config.yaml
mlp_ratio: 4
inner_norm: false
layers: 12
width: 256
head_dropout: 0.2
init: "kaiming_normal"
optimizer: "adamw"
beta2: 0.95
Rows from block 6, named by matrix and row number. Rows with one number belong to one neuron. Each number is 500 + 50 x the weight over its row's rms, rounded and kept within 0 to 999. All counts start at 0. Numbers have three digits each. After the name is the row's rms in percent of the matrix's.
# fc1: MLP up (model.blocks.6.mlp.fc1.weight, 1024x256), inputs 0-85
# fc2: MLP down (model.blocks.6.mlp.fc2.weight, 256x1024, transposed), outputs 0-85
fc1.850 103:433564544490471496603472429598469488510460430476486486584444500507511526574548533534522507532537531553406462578542571546497430529507447539486468642528492481562420458422538533486546498483449507457385509452447622523580560461505600445486446531512527525523535406
fc1.851 100:485524560508401486555585552471441526461570503497524568545532459455459471506527404482529551450576548435464603563515492525433451505472580512461576458527534519430507452595425530495475491429495467533505450561532477649565593528506485492484398506489392496552537460
fc1.852 101:547543408502510565441465441558399500540514396547511505479477526593573513520572503494482422496536498493448450518517422528477474575533654530505458539424519466558524475524550505490543570487491501592535588502539502456541528430469516491567495497556432486455552482
fc1.853 106:487507519582566475493463455486467592509489548502427579469545608491478484518471417513442510423492571509442544596523425487508457591465513445471613453477486523454469484519572546459483519446484447585566445460602478464477557499529472462546467513515576525556430462
fc1.854 099:453561525440475509538492459446377518418499432471449517539544561553486428404520583435445403428460500478520545554535528507593511526426583499501449484514535562555513532485509441514521432478555489621488555519483522577466571552403470581553423399481473511467516514
fc1.855 104:528525505522546481440421475508465589568507461549508530438471514466576460584514507582504571467602530505546481471610527494400399464543473398432448586609493454555482480528490549504447398528484490419472524534456384516525542453520498524530438477449464499609415421
fc1.856 106:579454519532448506514587521468485500531472431553556466542618580546466471499549514558591453402520551584487552616495525515506485571436537510429505456431518505416535450532515493448499538498431446510524471459476433500529512648520508502561550439548384452480460528
fc1.857 088:512451425561489429491528543521496545430546513451506485581479576494532452534456506488515465481380487502475470531576421516469461482509494517471398589463456559535451516494484462498525517424458490525518545511536520519539560443530426522556443428390464443546409526
fc1.858 099:452625511538389517472495495619488494497540393489479596534531459501506476505516448511488447553496507493509509449595556510497480503541523459437456545580412428490483484498533433536499479491525515532487506555548524605524512546382455527468504478478526596401440435
fc1.859 093:424548522490482527561482414535538409544466523484497450581521535547607558520534492477586503525455567459458445570554581631517447525454466411440469536553531481490456459502561417595534419462525571502459465528526532474463463627528495523539613458578419565451407533
fc1.860 107:474518445542462466414577485497486485483485544536468405550628537539491555477521497511511600435456480482481526565558437545442458494479496539522541507420523479520479603551475523516575509498509470630515467570566536413571494540529461501584536559518553469529466524
fc1.861 100:501609470401483472600467405544498505520505604505462516536534533453460506495478467532528547441517484514501441498464496486413461533453424471482417455519502496380421550516449579567418494526507487510522502532471576558572504476561562544456459462499443560546547450
fc1.862 102:562537456482503463476506594449492587492482480519449631542524510523483489478527518445504417465492553480509546508517514533555508450555543519415484488483576515451608460455497401495503504539536396472551524466568465471477445556510519415548573390512407487536395572
fc1.863 098:368534586429455584524496596567519469502543554586548600488539504502526435410436546454508402470544468499484478525425508519533488456552437497470411503567385462583477529464507560536487508561405524465558521596507565536491521592508471535469524573396468469562575537
fc1.864 095:527546484486489471563432475498497540452448433488455410507499444419530502568435562534493530509541586502369533515460488576464560499485467498448528395467417421486474529516521409484492572358536450507487473506532485561471578460494507566437474515518445554499481444
fc1.865 097:498468485506540418505534503484479533531436476516465621461537544419440545516439491570532628387459457444507580416584541480545540503450487463425466457462596594506425520445509484452598524415483342550438484569489503487522523480542502405444539484482499561519496497
fc1.866 101:528498512431538526524517441588504492420457471552472380482452468493572491562410427472463541453474484410457502468505568528501440554630539527440578494547440435582516429567457494498526465420562467543563470532555588482478518463466474542491473574426470633509505558
fc1.867 096:357472504392519489585615492531445448446476480507509524499612499599507435488522528489540516527533563575505532570424489448528472566491445449499481538490478574434390566427545534465499596465440520604526523536434455559525490562467491600568434622532484502505588536
fc1.868 097:452554513474528493446467547584457555517483481601647446480529510489536523376506542499597511450463433449495469586448432517589437489479466478480418501479600479504441510489537581517591469460546449529511461496501564498495457522511527463569496555417465584487486537
fc1.869 098:452507549463520520571517514470552530581490397479445519490462503569543430509462428504434354518402537533548569598489503512557480532571505408490534531488551593509475574424544553468534530446575523502528528487467470465433493462492405391523482513509539552548510508
fc1.870 095:487608449483501507503448516489387512398502529476585450533528441515469541494477483521555499493528422488530424528491421563516518484557510582475539515530472475554460497504604480553516450490488523526606541563476519535564627472451411507573488612426534582474464493
fc1.871 103:520533504501594518477517463530449554530616510520509585560603428482537560568408438456501437499460563514459527522533510509536512502537501401422474438573475522548477523586551568489520493574519580536581513506575547562546488475475425510561450486452542519570448502
fc1.872 099:511420452491520476474497523456508560471467436463402465542523561550523418517457509450584540490529551470470595495478485537510502563540414545514586488490573606423601558468500527534510416491499522583477461568443451514502437561443529430452623464538462588591383485
fc1.873 102:512600481462420539532463492550516490447545504506518532497499482439479450488466516547431449561534446446505573518424488506466492459501373458508534495613497492532436454556482532554476519553409563467501489543541606552549507465574380612460535501474452463541562460
fc1.874 094:434453525522424549441529464520426480449483466604471631544498475599424481363574540456489480382424498448511565513510527502560483479471436435476521476441517506492419498534637448595537480424531468554505558561470527532447554504484467441531509549513479533550502461
fc1.875 104:491606440473424476448624513428433525420409501545432486513516530468502524425474468492558586451496547512491503606429428606561525500563541509479439515488517478525450507519507434492524455359525510574596464595464523398409530540504538416530541510547457618556479528
fc1.876 103:513459501440462518547500575418440465448604481414543612446517561464430491466468409482502607431474559506454494471557557611476560529453535497483517462552501524512428467564432469461482449432505422481418502524536469500544573439456523437472477455469422514609489416
fc1.877 101:489460474519574510562520516475531568500563457556490499550577555627557532557542512527446515384458573544441568507511552560502470471557473492422514453500511623552479549482522505537498582471431531553532455504494424499497564477511465468545543498411490508538574530
fc1.878 101:434551451497419493459534480537496566590554488470452558464554455618536456583485444557445491566520546495474509457589458515424451415503519484530494416543530461471512530572457374403466504479387526403531486526533383519598476422520485499479501446500501530588449440
fc1.879 103:462528419499445451434525491543414466493451423494349443562560633610475524457503470509473454513510523519495496602506523593518469480576467413493519468498539520535453499490590541465560589504511570551580548480474579467440569528501482456488503502522565532449411491
fc1.880 096:494540541450538440468523559458402516518503453530500476531522585630504501401517538504454465447479417507511425495396456562493572537485549517441473529474563491544484517558564534502478477477570512514508601506446489502466528466480443530467483446381497486449415558
fc1.881 102:477631419489488464518544569461456429428636445485580572524615518587525518523511429524464440495532530513502495529535435493487472500438520471527497458557475405436518442463424416449467475421460522517500499526531438643483441454439470522563422515543478600467422518
fc1.882 100:506495557422455503549403536402413472400452360482502417529480536461489484476555465411509411465505490482489531514457621508577486506488426512482380492560493491556517482533593569530544468512456545546573517471458480502456622585434584590489524515429522439517485525
fc1.883 099:463645539585530538409379538448510504436502466536432512457451531545469495494511498507515429419469523495532521547612534604526429487452506536624435532564528477467539447554500572442608403581470474540565521459409510533503494508537544463556485416510533507533452598
fc1.884 101:478587536497419459516495534523437442477610505474585481460485512547507528567507495453498477524483493552524438496513523524503537461516547517570433483573488459523520453422462477455454502514411521463477504528413461551536499524431604514556585491492457512548478573
fc1.885 094:621507549503486455556469574482454505506483532520550537559595523467470570449454480494506470507530476512494530525528477611550576516394503462456502511487467539501452539529550497496514459424548502570482458538510438524425508391408486488570608432432394536545444511
fc1.886 095:430571529468501447485481489442573531479457544444458550554487389501484589517436421486572475456555460395485498431578492555479514528459572482449555518560485510427442515531572527422584370404506419549509534415535481555441542472501489513484506520444439588494511551
fc1.887 104:594598481497416552571526578414448523520424485570570478530548444523505497523535477481478593452507502412502511586482435547523406433418572553561451503508497438558507494516487593478520517457583510518462449482633401625460501458484518533477428582543472551483544484
fc1.888 092:436562539481462550509516546425491504561497451486553585592537555446569514491560511553471559453563535548521537500494576536514501468493503488478428553494483464448543506508562472454550470522426439469592601481562570578449552446428498498456480493429492461459496574
fc1.889 103:548481528507484522517520466519521448476474487495439595539494486571549442561583422502437533411528606529512497577439413494439452566511450506459557426625544473533521449608541532469422537500468495531467486484528485518443476512519505534548499539586507557513566398
fc1.890 099:446513422528496444541595473530374579498516522488546528478435448491477494445493498467550493512508583535427501488525440445559502435536449520447524414535518435535579522487490534454521453381454465458525556558543494544438577515503533646548508549430454526476512536
fc1.891 101:478494449428387522473549547472451469510486401523464580482467566563566429407588475507447532436535539516555482542554502536507519538515453431469529470559434466608470432519589461526524424491464489455574559540451453487408489460516488473448484465503515582573433431
fc1.892 099:449598460495531459508486528475429478457466410627570434533552538557472408506468539459433482578477437490478472478487432552454554490562463504492472493541432475535513505482595502468431418443579501597500511472497519582416562519434447542531439578454502521481503542
fc1.893 098:487575543545429526578506559495507504425490551480563568497478514441532490475438427500454484550550504495491505445468515546511549461519464381410531502517486529458444519547486556497605432449582499501580567554491465380474515574420504475395494434532454570584486474
fc1.894 096:414508470455500616538523480470417525479489480508454448459494533524477509533566425435455497508425547538530503550527452533498466544615538485449552532578513527620482493458509457466508514439538489593504532465466575489481602548470545560601584580492564571498395542
fc1.895 099:457497501510481513506528456526465530508550492510562530534539464549434507509455459350417437459529541507423499505514435611487451455436443473398397531591435420435456461516489540520432476525470434476509506569524547580593458406477436460520547510445356548548541488
fc1.896 110:577525425512447507460600415520519456575535560560572523514496395469518515463501461428516487493540486479490524515438451503508411501584419424408513517663486522501434510500524586572546486511520474482476499528596401466466500479571429467472567531465463510481539479
fc1.897 104:465470476530530575490503498451473488471494543553455454603510540453565383502611501488525510393422509511480516570491574606487499496487539513517449458586535510455563465542497589477495496530491576487603574461505649498554572557548496498604446544479560454574497528
fc1.898 101:514612541438512519454585462598503462420500421596585464539523514426559486483505495483519449553464525439579467493511442546532434542546472454441500508470470507448535477490488529525490484523523461477641490545586459536439528521436440488526553426428543534532394567
fc1.899 095:547545567373416551598530566492403564466506469476485557445485498531426466454562448511511467471439495414528465528523489468505536478490578451445513503491486496514547464497443428492487546443442540521474494503547523528594464496524478512543509534455536584539471451
fc1.900 084:513495506608410444478561478585529447459445486542454488451560493607500519536471472523516498572471473492371522518487556528460494488522513410481405423589499498523377549558528574470522565553473457458480548570584458468592542416573452607486527516458449444459430455
fc1.901 101:456566509593470473436489457541519421462546567488469474510525496506495555542500392414528429610580574487567509491412540464437543493463484538457492454541497458454447515471499391541509520491449399466448430492537525494470508578546476583548469454510484563561529444
fc1.902 102:477487515481510506550600531599472534437512564530532539590532473539505455446547478526489454474438503485403436574459517564593590515539522479408456464590462530525473466402574541500548559479546483531527545537530529454515461439407377470469472513449503513433506522
fc1.903 098:484547450579494457564469457508387434458533523574422376475484525516482513517459496481474434503472646567460401502481468503400568530560528527517515468604403509489488523496602553441503477532525498452444459606490558593496555556450460585553448523562461543509534501
fc1.904 105:448553413506474503483509497581554386455576387469430577492500413522569521527533379603515429579553516482543513493525505510454427483522510434470486474569435472415526486475533481562544496480516499507565428502499431478493559512596409499489616449491474515575453492
fc1.905 101:490569447504496458491572519466458538529502464506435515480544475475545588567396507433546518470505564524512499510545549619408435567433570401478423483564594450556507489541481541497556504503496512473503507531542415446448553484428449419424576495436486524555404473
fc1.906 095:487567521521547534501484528452496586493560511551514448640481550447480519558519512525609443435451578611458463604368629546506479505503473518487403458486539540356566524455546498439555458518451420519546501482472537466570470558580490583591488538375439531468452549
fc1.907 100:491534468498529511561560510485522568509491445554472567462549525556502478411519514532440468453444528504565438574538401495537436395585499451504519505509447538503513596541571570502587499499574549548558556427474516497451443531487436440463476587480488575527513520
fc1.908 104:550567549516507533509456567497424496461520531519449532520581542403540486525476563558496447488481637464436530539591533527534416528466462483419423458474510506399479465532509464525485562477432430442571515514542489539555520504425426573500593410481456527522443564
fc1.909 104:501552546513445473515547512494408441397457421563501493561552493458524572516459436454564501488534519495562568538538527570496498467451468460408488535592510444504470403467506484511453487526563443532541477452552507530462482507516506523481522508431444571496495441
fc1.910 100:432543469560493482447573500555502544575500453608487462511551582484410476457552468572443525446554538515531450586531446454465557440539502527459532561511408476545390519487576499373612542500467509452501548509493502478542452473495528481494499449492488601535554481
fc1.911 098:430597416434490457471583556494398544437551541438500620576575578525549539526466474569491523506534461472518475504512497602503470524449558484522538506465553522502473498469517522449524461447506444534568564528536430611492584462442493524494517459477486570501457508
fc1.912 108:502410521583559458590511449553536599511483469480374456555484497583501482552483499411473471402457562506468496563462511519427449468431438444534501414568515547496457522520574401448443538454474473427502485626538515472519458495582473471672387567519491488530490522
fc1.913 103:414485461423450480444533522527511405502478518474497489487531402596429487529543419449563508577513438536512556502443503549477401614465466392532449507479506535414428564458542486535503499507498483592475479426502469482500498442457503490575578541515464584579552442
fc1.914 098:520439505426558479562570501366422534421409526480499520512497562550553456507533417503449518537510477389461526430556497480479512478534506479459551434505503554509531508496466526430534477455532480546555536564553431504458540569596477479531405534525522534587525476
fc1.915 096:497485436446431537490600488427380484540425490559497553516547488518486440466513409478477588473436471460580597485492370553562369528457558559462540504520559499549486452539519540465421433403547498489457489542491391595495487492414469487514432443525447541532553459
fc1.916 103:464490461472592469441586543539444552457385489568461499457657614566566490543517559452450519472515514463511603609431444557528502593513511495410486442454558548450523533520519498462491490502504481601551527561539517505492502475469382408562487475469500484466454522
fc1.917 098:597553478544495547426496546500439480446556481463419491517503478406562432552466512496578417493542503556548575491482540621443453514460454492440507465487524545422503345488472431532544515503404400519549463464433465509455554477518416425539535431427481539577495523
fc1.918 100:398463514561503517438548431465447536480536507489414531448549551514429456466408448542453474499501525466549542510462606529524485511471518552467565498504491501475485534487553542519515534476493424508546507552524509512421527559575509560548530463518476545498532400
fc1.919 092:572455517506498486527502477483498539487528515512444545490492574524506524511499529493510402447472599538470517463500538507429456446568449443475429490565483406480483564498518488488495496534437516474622451520614536527461570496473455515452454387474416523532519512
fc1.920 097:486489496418512496468541594422410499457445540519517486575607502483465478549470510465481548424425574424524484579499532485525444527544564642469408487512523510532464487551575513468535530518517584552511517525541441518421597501522536564545413523490605546483491495
fc1.921 093:487499462545538465476510422590494507525434461491554514607437510536586576484562431495571556538492543433499498491562553481554371463429475501490450467542466467543444512489565428526600381387520428588509495515543516458501499514534428502455542488449499563488458509
fc1.922 103:511584502592519397453556552537487492544419489543553497531526521494498563545525529449508510468523583423492544436501543572535525483425597399401433461450440606526596484468502441540501511496507489633454504543605493491522531508521467466437545526408486471467438556
fc1.923 110:433628486560463508485495448543502503422511447529495410546514459574582558472489516472607445454584566477507474477480517597518528477532428508448469531549565517533490474504533518505516497534535477517511515466529587472578373557502461520518503573474472489528443430
fc1.924 100:479388522462578599517527461606507517469455529546458487581479452393465502506518483488509520477524516481500485500505513518405526480615469545445585450500425492523533481550498556498523501439540523467526635512503664549457539514570430571523447604490500519600509539
fc2.850 101:466433466512451361472589588459488450512468503427511523473505524482492591452411441522492480554444493483475608477482527494567618471508517481521518494439508448408499597508469522539499489416599456532513443454424528470395477580447502476394539450560533447411511529
fc2.851 087:473539462519496627412524453479530541439475484453411593422600488534551460420386500546506456442482476407573529511510418486548513461443513398469539445418580506467515455605443550519494477446492568453529528398496479555441481576476387453487582491476543435492507551
fc2.852 085:459549463469560496527396467568571496438532580516527452541552499388515510466503517522469416473536456535500479496460550501502504535529422515572487525470510463459443460511484587473554501466530486387502355481489502519475487487568476526440520455535484486444488519
fc2.853 102:438521512547482506540545543480522465475520541482534546444509384523435588516521427412449513549464495469487536440557451444522561438598531471649550435491492396605513528519463483563446415549587534580468483478591478522523521508431523569564495516474514486477523509
fc2.854 095:533459629450524589583517503510488476463493570516529502479417474385530545526521479505571441599563488539622388510491509440500479521454526490487451496506560440530525350570422547497491516575498594495476493482448544461476386481477505449417457558587520498510490508
fc2.855 107:481494531474532535431532480521487439474460578473479516543467540485568573409374522413526478500477546525600514541447503541547484535472516552448483439466567439444508498481457369450565528504547507492517466552495550459492470587563491494506510501584450469470539599
fc2.856 110:523479441443546521594516607519467491560495452565553503464479454487418467513522499562557521483502436477509509571525474455498447530537533538421518554493437533579554416500477562474518535590528610556527564499507453536518549437435475462521513593426555474427473547
fc2.857 105:500572492551484301496569541522444470553579464531540478451562585586466559533559551460498490569518553510350467515522473562477450525488488452554441521506460545402485690435507478515480493520541414537432475548550478414504497595484516565556475461483441493490454547
fc2.858 083:482428469540477498543449544491614504486492457513522525417436462560403497535511547510489522549521442527477483412546449374493530500524555544552493509490445458589530447445455475552465476460468455478403630505545399526503511489534614484416469450471572492433566530
fc2.859 089:454498538517477620506596581420493470614595584543526546583539615494466532402517398509547468466450485470608525572557513555554453433488547489601432488386573606483565448513464495513533466542559501493494470539442552433454485566534506453566517466426463534521464519
fc2.860 106:543479489518454486492431442506623610406578455471466544420462507452500425530532504556422463555528414547432472387512528485446570423520458458482586503556407468573541525475526509596445455437412479444488550450500527502462502449513472463419472453502525598538518431
fc2.861 097:589549388576453553477529527478490608456483446511550588482548469492513430401474472598408527474547435517531496487484432409484556503536483424434574505521486494574522455555467541475451499442469541482513547462528370514414499442416450438501428542530523500503540453
fc2.862 103:563551516530507515490511534508441453443440607556587466572480466512499480513472609471646568465517547494541479519460497597502521563460517504427452490508484512414553456512466457502475536531633490538566541500425526478473384580491426524567478457556507531441480537
fc2.863 091:542512449467532600569472504582492564478439483520519435468465478494523364490509601583478482559568496586615483585471473471437523614510434523482537532540504594469422378585448562409487527479460521452457539403389411453446368445482510441442476467562554460498505443
fc2.864 092:407472621442533470408482442486562459588568472509423426498507560551526531504485582464484487554500513620594520516501509468481514475468482481447466461503542481481452595546471381561530467549466476447522478553480480511473524567577530473507520479539471533584477491
fc2.865 103:510428559420507553491442513508481427516461498520437467506382556468550542489493581491530403558501469558549443501445501476508486548488441569522464523532497391389496508460574554462496670551461537506501526547432507533484416572562500542468464485627568477522453517
fc2.866 129:589524402518535502586450556562451487482546515557572477558515468526520525485549563494506492509598466441494420523485505539421421560549496527411491571442461488492455535463490496494490557538486509528572510491647445446565467434439479551546470603430502510471459447
fc2.867 089:499576518425505414529580553534520479422555489419503490508469440486514546498504406532440439576526541559470475464506496481463475521502467452498588502573498513518413513458371557521524492468521459564487498570546472471552424523477513454484516510568536476491504445
fc2.868 080:450407558534476615528486482452581439532551558433464521487508508539505541451569488419448508552469552508537489466553451495480575471514520484594520450489502478494553414490488416570402475469466591548425413581511567516552349538476489537553503473575525493512475557
fc2.869 113:444517576424532568489499491552533408582558539544507436492413448476512586495518525406539463473484473504582420426505504406512450527568531558518456531518511498525467500499540476510553521575595525515441489558621501480551510550592531502514425463469428464468533509
fc2.870 089:517544508506556415479582494590498558469478536453549525598448497482524476490448534539588506531529530503474526487500556499506556538496496474362478439590516564462468505469384543431559413482569421547562524457400435474533454523440461486549531422557446475456498505
fc2.871 079:460474552525510562468549430504515480486533586524412523532493462519547512547488485446473518464480561460530596471553557540540571474542482435445570455551562411514504407507395384533525440459548490535462485534516545519539499507486489414542514485528464578495514486
fc2.872 082:557455481509486576501476504524431586507423573547579471527497405464412430529578618486595530490544480483621433481426473494502456531480437498480521531474473504496477499637497503549485546537552502455518455470462466528508555533503465471514363484524435458441524486
fc2.873 115:521461466575416470512569529394575528511556471464521590441497550543544471507485481548377459520519499548530486519589443445509513447461596451470564483428493529506627488430508482486433467463511445484442441492509429504426409537450487488491548442543544549467513516
fc2.874 105:593444501493490663566503556522579552563560476440555472403459477422484437537529578565491471605501439466645427489471495465531502505433511495529497475439529488449503329497399531488476492497451520492424439448479433471470387509468520457385486497519466473471485498
fc2.875 105:406501657406460573607525527511567408521548503525499513465475467513486562591479480465527501523455502479532541482533547488542559448552543510577501423490421501429543406464431347459486416555534489548427408497512501475515459593602518526558566411475479577482528485
fc2.876 102:497518487500508640532471510509458531536422529509482488414516507433466456411480512501527470488460484408638461511497481486574438499519480443543500528440540484533435410615483531473519584507509655507533540470479501504486527452467455463477540564454524391472495524
fc2.877 097:473524568511530456483437505540543488555566503467508501466513453539442500589481511480474585606491472478446541430496425424425455500427549471566499431561433495502475569531373542514421469583518546489413475453473480526518551487536553518495516447480572453598561498
fc2.878 093:513414514465514473523477578488501459385402513483583471503483444430487539463468596454535487449476437517559471443491536485607559558508524527527427527485492497514479509470535491590532510594480540581534555553455602482550519479471447413431451541552561391469520524
fc2.879 123:495520504569495481519541528467455419555535499503497518473522442471568555557553493440462631521443485500507470468557429468490541465450584531517444445522466404515531512481489448491448493439492533613380480618531535578480539471475584570491523517515527507498488639
fc2.880 087:549508491601584408485533486541398504460536536498521462573550531507491549510554537471596529492528585436459436600412577622470486579424463569462478525504566520369497647462533438467487592486534460470534472479454545545515468481571521515567452542504490415466399544
fc2.881 095:499442508502508452474441419555517520428452564457512406518412477443511436574436550539542445522536497556482476428403507505495512520479455532442461467504549475506473576467444510596503521555523472453568540494434506503485482472519511490481468469543549452516532545
fc2.882 096:507492500499544524550563504557501530461469593495567491530469433390523501473371489489625452587555426536574462493507456398492481543455478504417476468530528453549476534589422544515493487507549475468571559429382500459474362432452374447474490503527471449509511489
fc2.883 094:585425405545481433548517481509482564508483510497543542472479480534505458437465468594484540518553442528404548528470482466441561510555488445427615584445492572567489596462506445512481487324523443445448566463533406463374501403449432513530436530514463535494497409
fc2.884 097:544329459518560518485484445550494589475409516513512490482451494419518451474441560546526504471539418529493466457492502514566566557513436453414497541467547564509433517503486567536568495470496422486543539470454486372471464505503427344426423486616489490498476398
fc2.885 082:490470470509421477534516474482574539482501486519480563448525456495457441559530442525483548538555527474491498520472487487495511446503501487457617522444511526566523553459489459493499509464481404496455514486587392510504466519488560451499395506517504539487489451
fc2.886 096:592468512476527563518476494571483474414571504560544503447456441476446497507515584498459434537545409535566473467482495453422529487585498565468520556535424437570507480508380463543399555555436595469500518560574420520565481400557480537496480571456584497470542420
fc2.887 099:463478557501503485439488361545522534441501561466461455602546530625534463530532489494490526446519529535492481536431507564516510498453506502428508430464634534453534603462512415563497487472493461441534476544476540526544460539582484479557490528529466501521530482
fc2.888 086:549522450543516435516441577556472518613596473469595483500535468611430416582582497540491498540553505501470472504520529561379455533400541517568547518477449574483492529396476485507413449459495505520487515485510470494579483549549612570530507512388412496475543494
fc2.889 095:458456424585449444510493484500559501479491564466545541477492483434524492492463479549440411617511484486471491446468474492506564479543525480573479507512456481541544517598475552478466524524479566439483474446450391519427657491392460496425515509517573483493496555
fc2.890 100:457566444512495288484550454477412506436533460467497529441492583499559500517484464509473504541499494562371463596506441478486515500528475486547509514482498540460486721377481472460519464431467483481489576442407511505475519414498545459517523467448581527578399534
fc2.891 106:458470469548570573526446476533489492563528490531548424497550526496463470447555561479406503592526455639571490532428470534445518555430519527578396520508527411492453542507437516434471541516426509485471483528402571511468376461527564533500451503504509427542549513
fc2.892 106:560470486532581401595462514551469531473495501515530499514494490501463467532471613582517496503536514495452459628442496458400546561527496538557528558466485531462497612488438494394510554486434523527519554469447454510495514401467561483497478574527615424443498443
fc2.893 089:447487528515512615520515438509462457579489548428442486585534502502535584431483489424504542543435498467628475530498549555609495466458491504602553499502596455444434362486503434507505495366522486506468439510464612499446433531506540480620533498469474523575436554
fc2.894 093:461532556413487341533536526485521458524530442510476496457544520524507513503565513512439462579510516557406509530466416445494423493463474434527550492428501487521515634406522553492500502473445447461506415597545477441512478506494585563476466585528501471458545463
fc2.895 090:511516514557461624478554552434547501486477553532481583453507504440557512504567552421391592509457484549580448514590457469525501378541553435534472422527525360539552382589494370524459499542504534527458404536578523524494439461432547522535523535535558570496512553
fc2.896 130:441465566413474558490545557437470430579446443504440455488499490458474573501562559489473538539369483476525469512537564564563477482473572533615461481458539442389523452554494520435530561527497487532484433522490565525512547491561636536440413529458546423438537572
fc2.897 101:463460458495471376454525557520532527517585457532578506467490472492453475577532431503507550507512450493466422480570426435467562452506544484459557517498442554595556604448441466531464413566569461504478497490560478445562521428457532512519560512479454547451486529
fc2.898 107:470485530469442447529491556446532410561531424471502523429430422521503587508522446489482522483500458410433531436589532528527554504534578519496518474478413441481553484563483447510485440453463496607471517515528496500492575590501571576424546488454520499438534569
fc2.899 092:467462461584551474443460382527522513516496573515514502506560544539534492491512466438439512424540517542492466516446355449481475471468442580612483481439575528553459578403501448483585522534543422451429413553616519417553365536569612450524461491615515466417572473
fc2.900 099:480562470474514365519492499562425487532566522512539440533561586583496476505530550481583506487509569464359449606463515556480459556500445557548486557413476572435457620441519446420563523540493537530486503492491514469563579537467536518664463555383504508526425477
fc2.901 083:419454516533442363482565554417505459508499462433470585480540511548528569558542475506424530453445492522446486467640465389510495451490596444505526468540514477550544580503573451525466489525411501503456565546554469575546606417436447482343501457533629484456469526
fc2.902 081:534486459542480488512557508448493518474460538475506591588520543395469494484423399569470494539491507540564545478509530537496573496508528445496548470512480489552497497527378562520486508459588473465487544465420506582485537453462450398510491506550513618657568442
fc2.903 096:468494480489518376504505523516511433411504456471501431416479545516477522454483543506447469617486427650517538478472447436509520542510471514501494492446512524464447739499477477522545529508537440517465452488510381471497535510478485429435485457582532440448499476
fc2.904 101:534450444551471468462413449545498545401446505498512498499465438461513471586481543504540554487528487525507480418488493454456650509589474572395524510627480464528475492598506489517489442458486534548459564481520482546558546434457437419451409518519591537574518460
fc2.905 102:522555498524496497469500504488455472486513485563455541479554579470570512463470628482538478509501544476525482603464502458506483532529463508501450526431535469459494535531537476419498612468472559555502525503497460526450511448398453488527496598531550483521403577
fc2.906 096:559472440460472414481468574505464580515557500465521458508512579502522474598436559547532415544528485472412473541481495510427486547466449491522508520532412526490546566435552593483441468520394515485498490443394516598514488543496488610474467457464556547507461481
fc2.907 102:468452602469508607485492441513610463585535518541451515493403494436469585494459489490519433559468471606573438450509552440535529480559518448583500494596516421454498457521492522571506490543558533467427446522412524462469399550533478474503554420616446523573523487
fc2.908 121:462498596502497552528542547466510413560517518530488481440548472477504562536529525423478578542468527403559558485552480497531501477404607504567469425452435399429501445558424448435474519560498540574459432533502518539490565551526628570478505512542538449514466569
fc2.909 103:446459505457462571513454425492530581522471570453422532467509454557478450525467497483515489446444513493476539442535571430524570438528489412461578445481513539493429413449496469549531459397491487485439471439490447459543488523466502388589547480452476545533451439
fc2.910 093:492436570494545407538542552482531418480525536472533544468462450521445574534439463484553441591465440488515562413572462419528538472523569464460444469464450471541488572345445460564453464514507500588513492513471523442510438470488469468469615473469551474507474545
fc2.911 109:562569413452487445494502507557428561450532512428492479584556517518502448527471488597574475529602557431464438539435595596447503521505420503374538491551488521406469508477474528453526517487469482523615542405474462517532549531471511541557540506429479573514452403
fc2.912 105:555477377583457492484530460511523519392478485446501511531424506492529464425419530586483374596494446524518509478427562471554585537566503497441573477482487485499540475435541566553470528419494519501510543444459409523365489530453389475460459471599552537477540499
fc2.913 092:596469447599540397544455501491532547419472531520530581487593528456465441532499450566500559467535445491451574488531493479480569539525501447440524520467455499544559582535454595508422499516467469447554517457477436535399511472476442500372521501546574474472481517
fc2.914 111:534524563451552542491438545565408478496492592540555442501505454400480497476569541486588495512529516414607437543456549514468451590494521567525505562435506528494402445525534510433568518532509504566586514569491554448527446489547517496419442558417453460444558478
fc2.915 096:466445562577556399428448344560502473493463556489519438545583550520573477568514558473523551481564529505443433534432452587455488541433520551492408444475557554472434658470464428469507561489458456462554504568447540490538493501578481507476510556518510421449504560
fc2.916 101:414566523565470495534557528480480498521588474439517537499552437423486554518531438456488584559434511496478506409630456574532484428450564444457526421538491510588516534474427478544502432453521432582509472512536496489502583483476523510545586546456474565638413547
fc2.917 090:520460491493444463511500571437518482606511376474521564350487489484501503514464523584469502521440441490455515461570519479529508465447610457456516436416452502435559457524488530507470502425504415476487468526480470494434534517503456495470589433499498475491449498
fc2.918 102:416565478540461482509604511502445477519589534418466569462563419568579554480501444397472562485451509408497527489541452590547520433516512459552540445549480475550499513555446387536499401467493511647467524537584509510482465517436546532543548464402412515511508510
fc2.919 086:465611506551528438477543551587471505534573479525596503463556509566481484554601469485436495531571458558474439467536429433470395524504554500651487549497498532527471573487490463468538436584566465491454441467610472446559523437489541548549486481440447454503436469
fc2.920 090:468460530452629495463534421598570508428465528473519474558392457459529538528403484511564437483530481493574485401522508427537474548529456525417542486489600520539459558467498586540567443486575447479551506479505522391533378485519424405543457479535494488448523460
fc2.921 081:512493526514505414488501541507499507463553447466486477561470538466471518551567466455496477562460552603444488474481552536447495531416493506579565474547471484396527545404482554547473479429571454494422550502454607547429474566591567484457404426548467516607502514
fc2.922 099:473564455590449434457494527421516483408541549399531553500514476415509486587454489467581526560490421526384467422551430524496585445439575494472509421570432447501586581450413543529456416559442536509555540457383526650550601442426465554469617483486593615590423559
fc2.923 132:402553606479457577504509440431598484459479569435373565491443467470522512488368460489564514508383510521494544448572472464595559416571500436516565398504519508461532452416472504557555426481563524499431490467400467498475447533481529412624548476484548558529514537
fc2.924 097:528412425636466503477508595447510561545575381410568521449519554587566498533500495523405447576474488577490472455529500468465495494417587489472511477470528519548583531497470461541422531443441444459425402468548444508466440511423470520445496414507561486436433531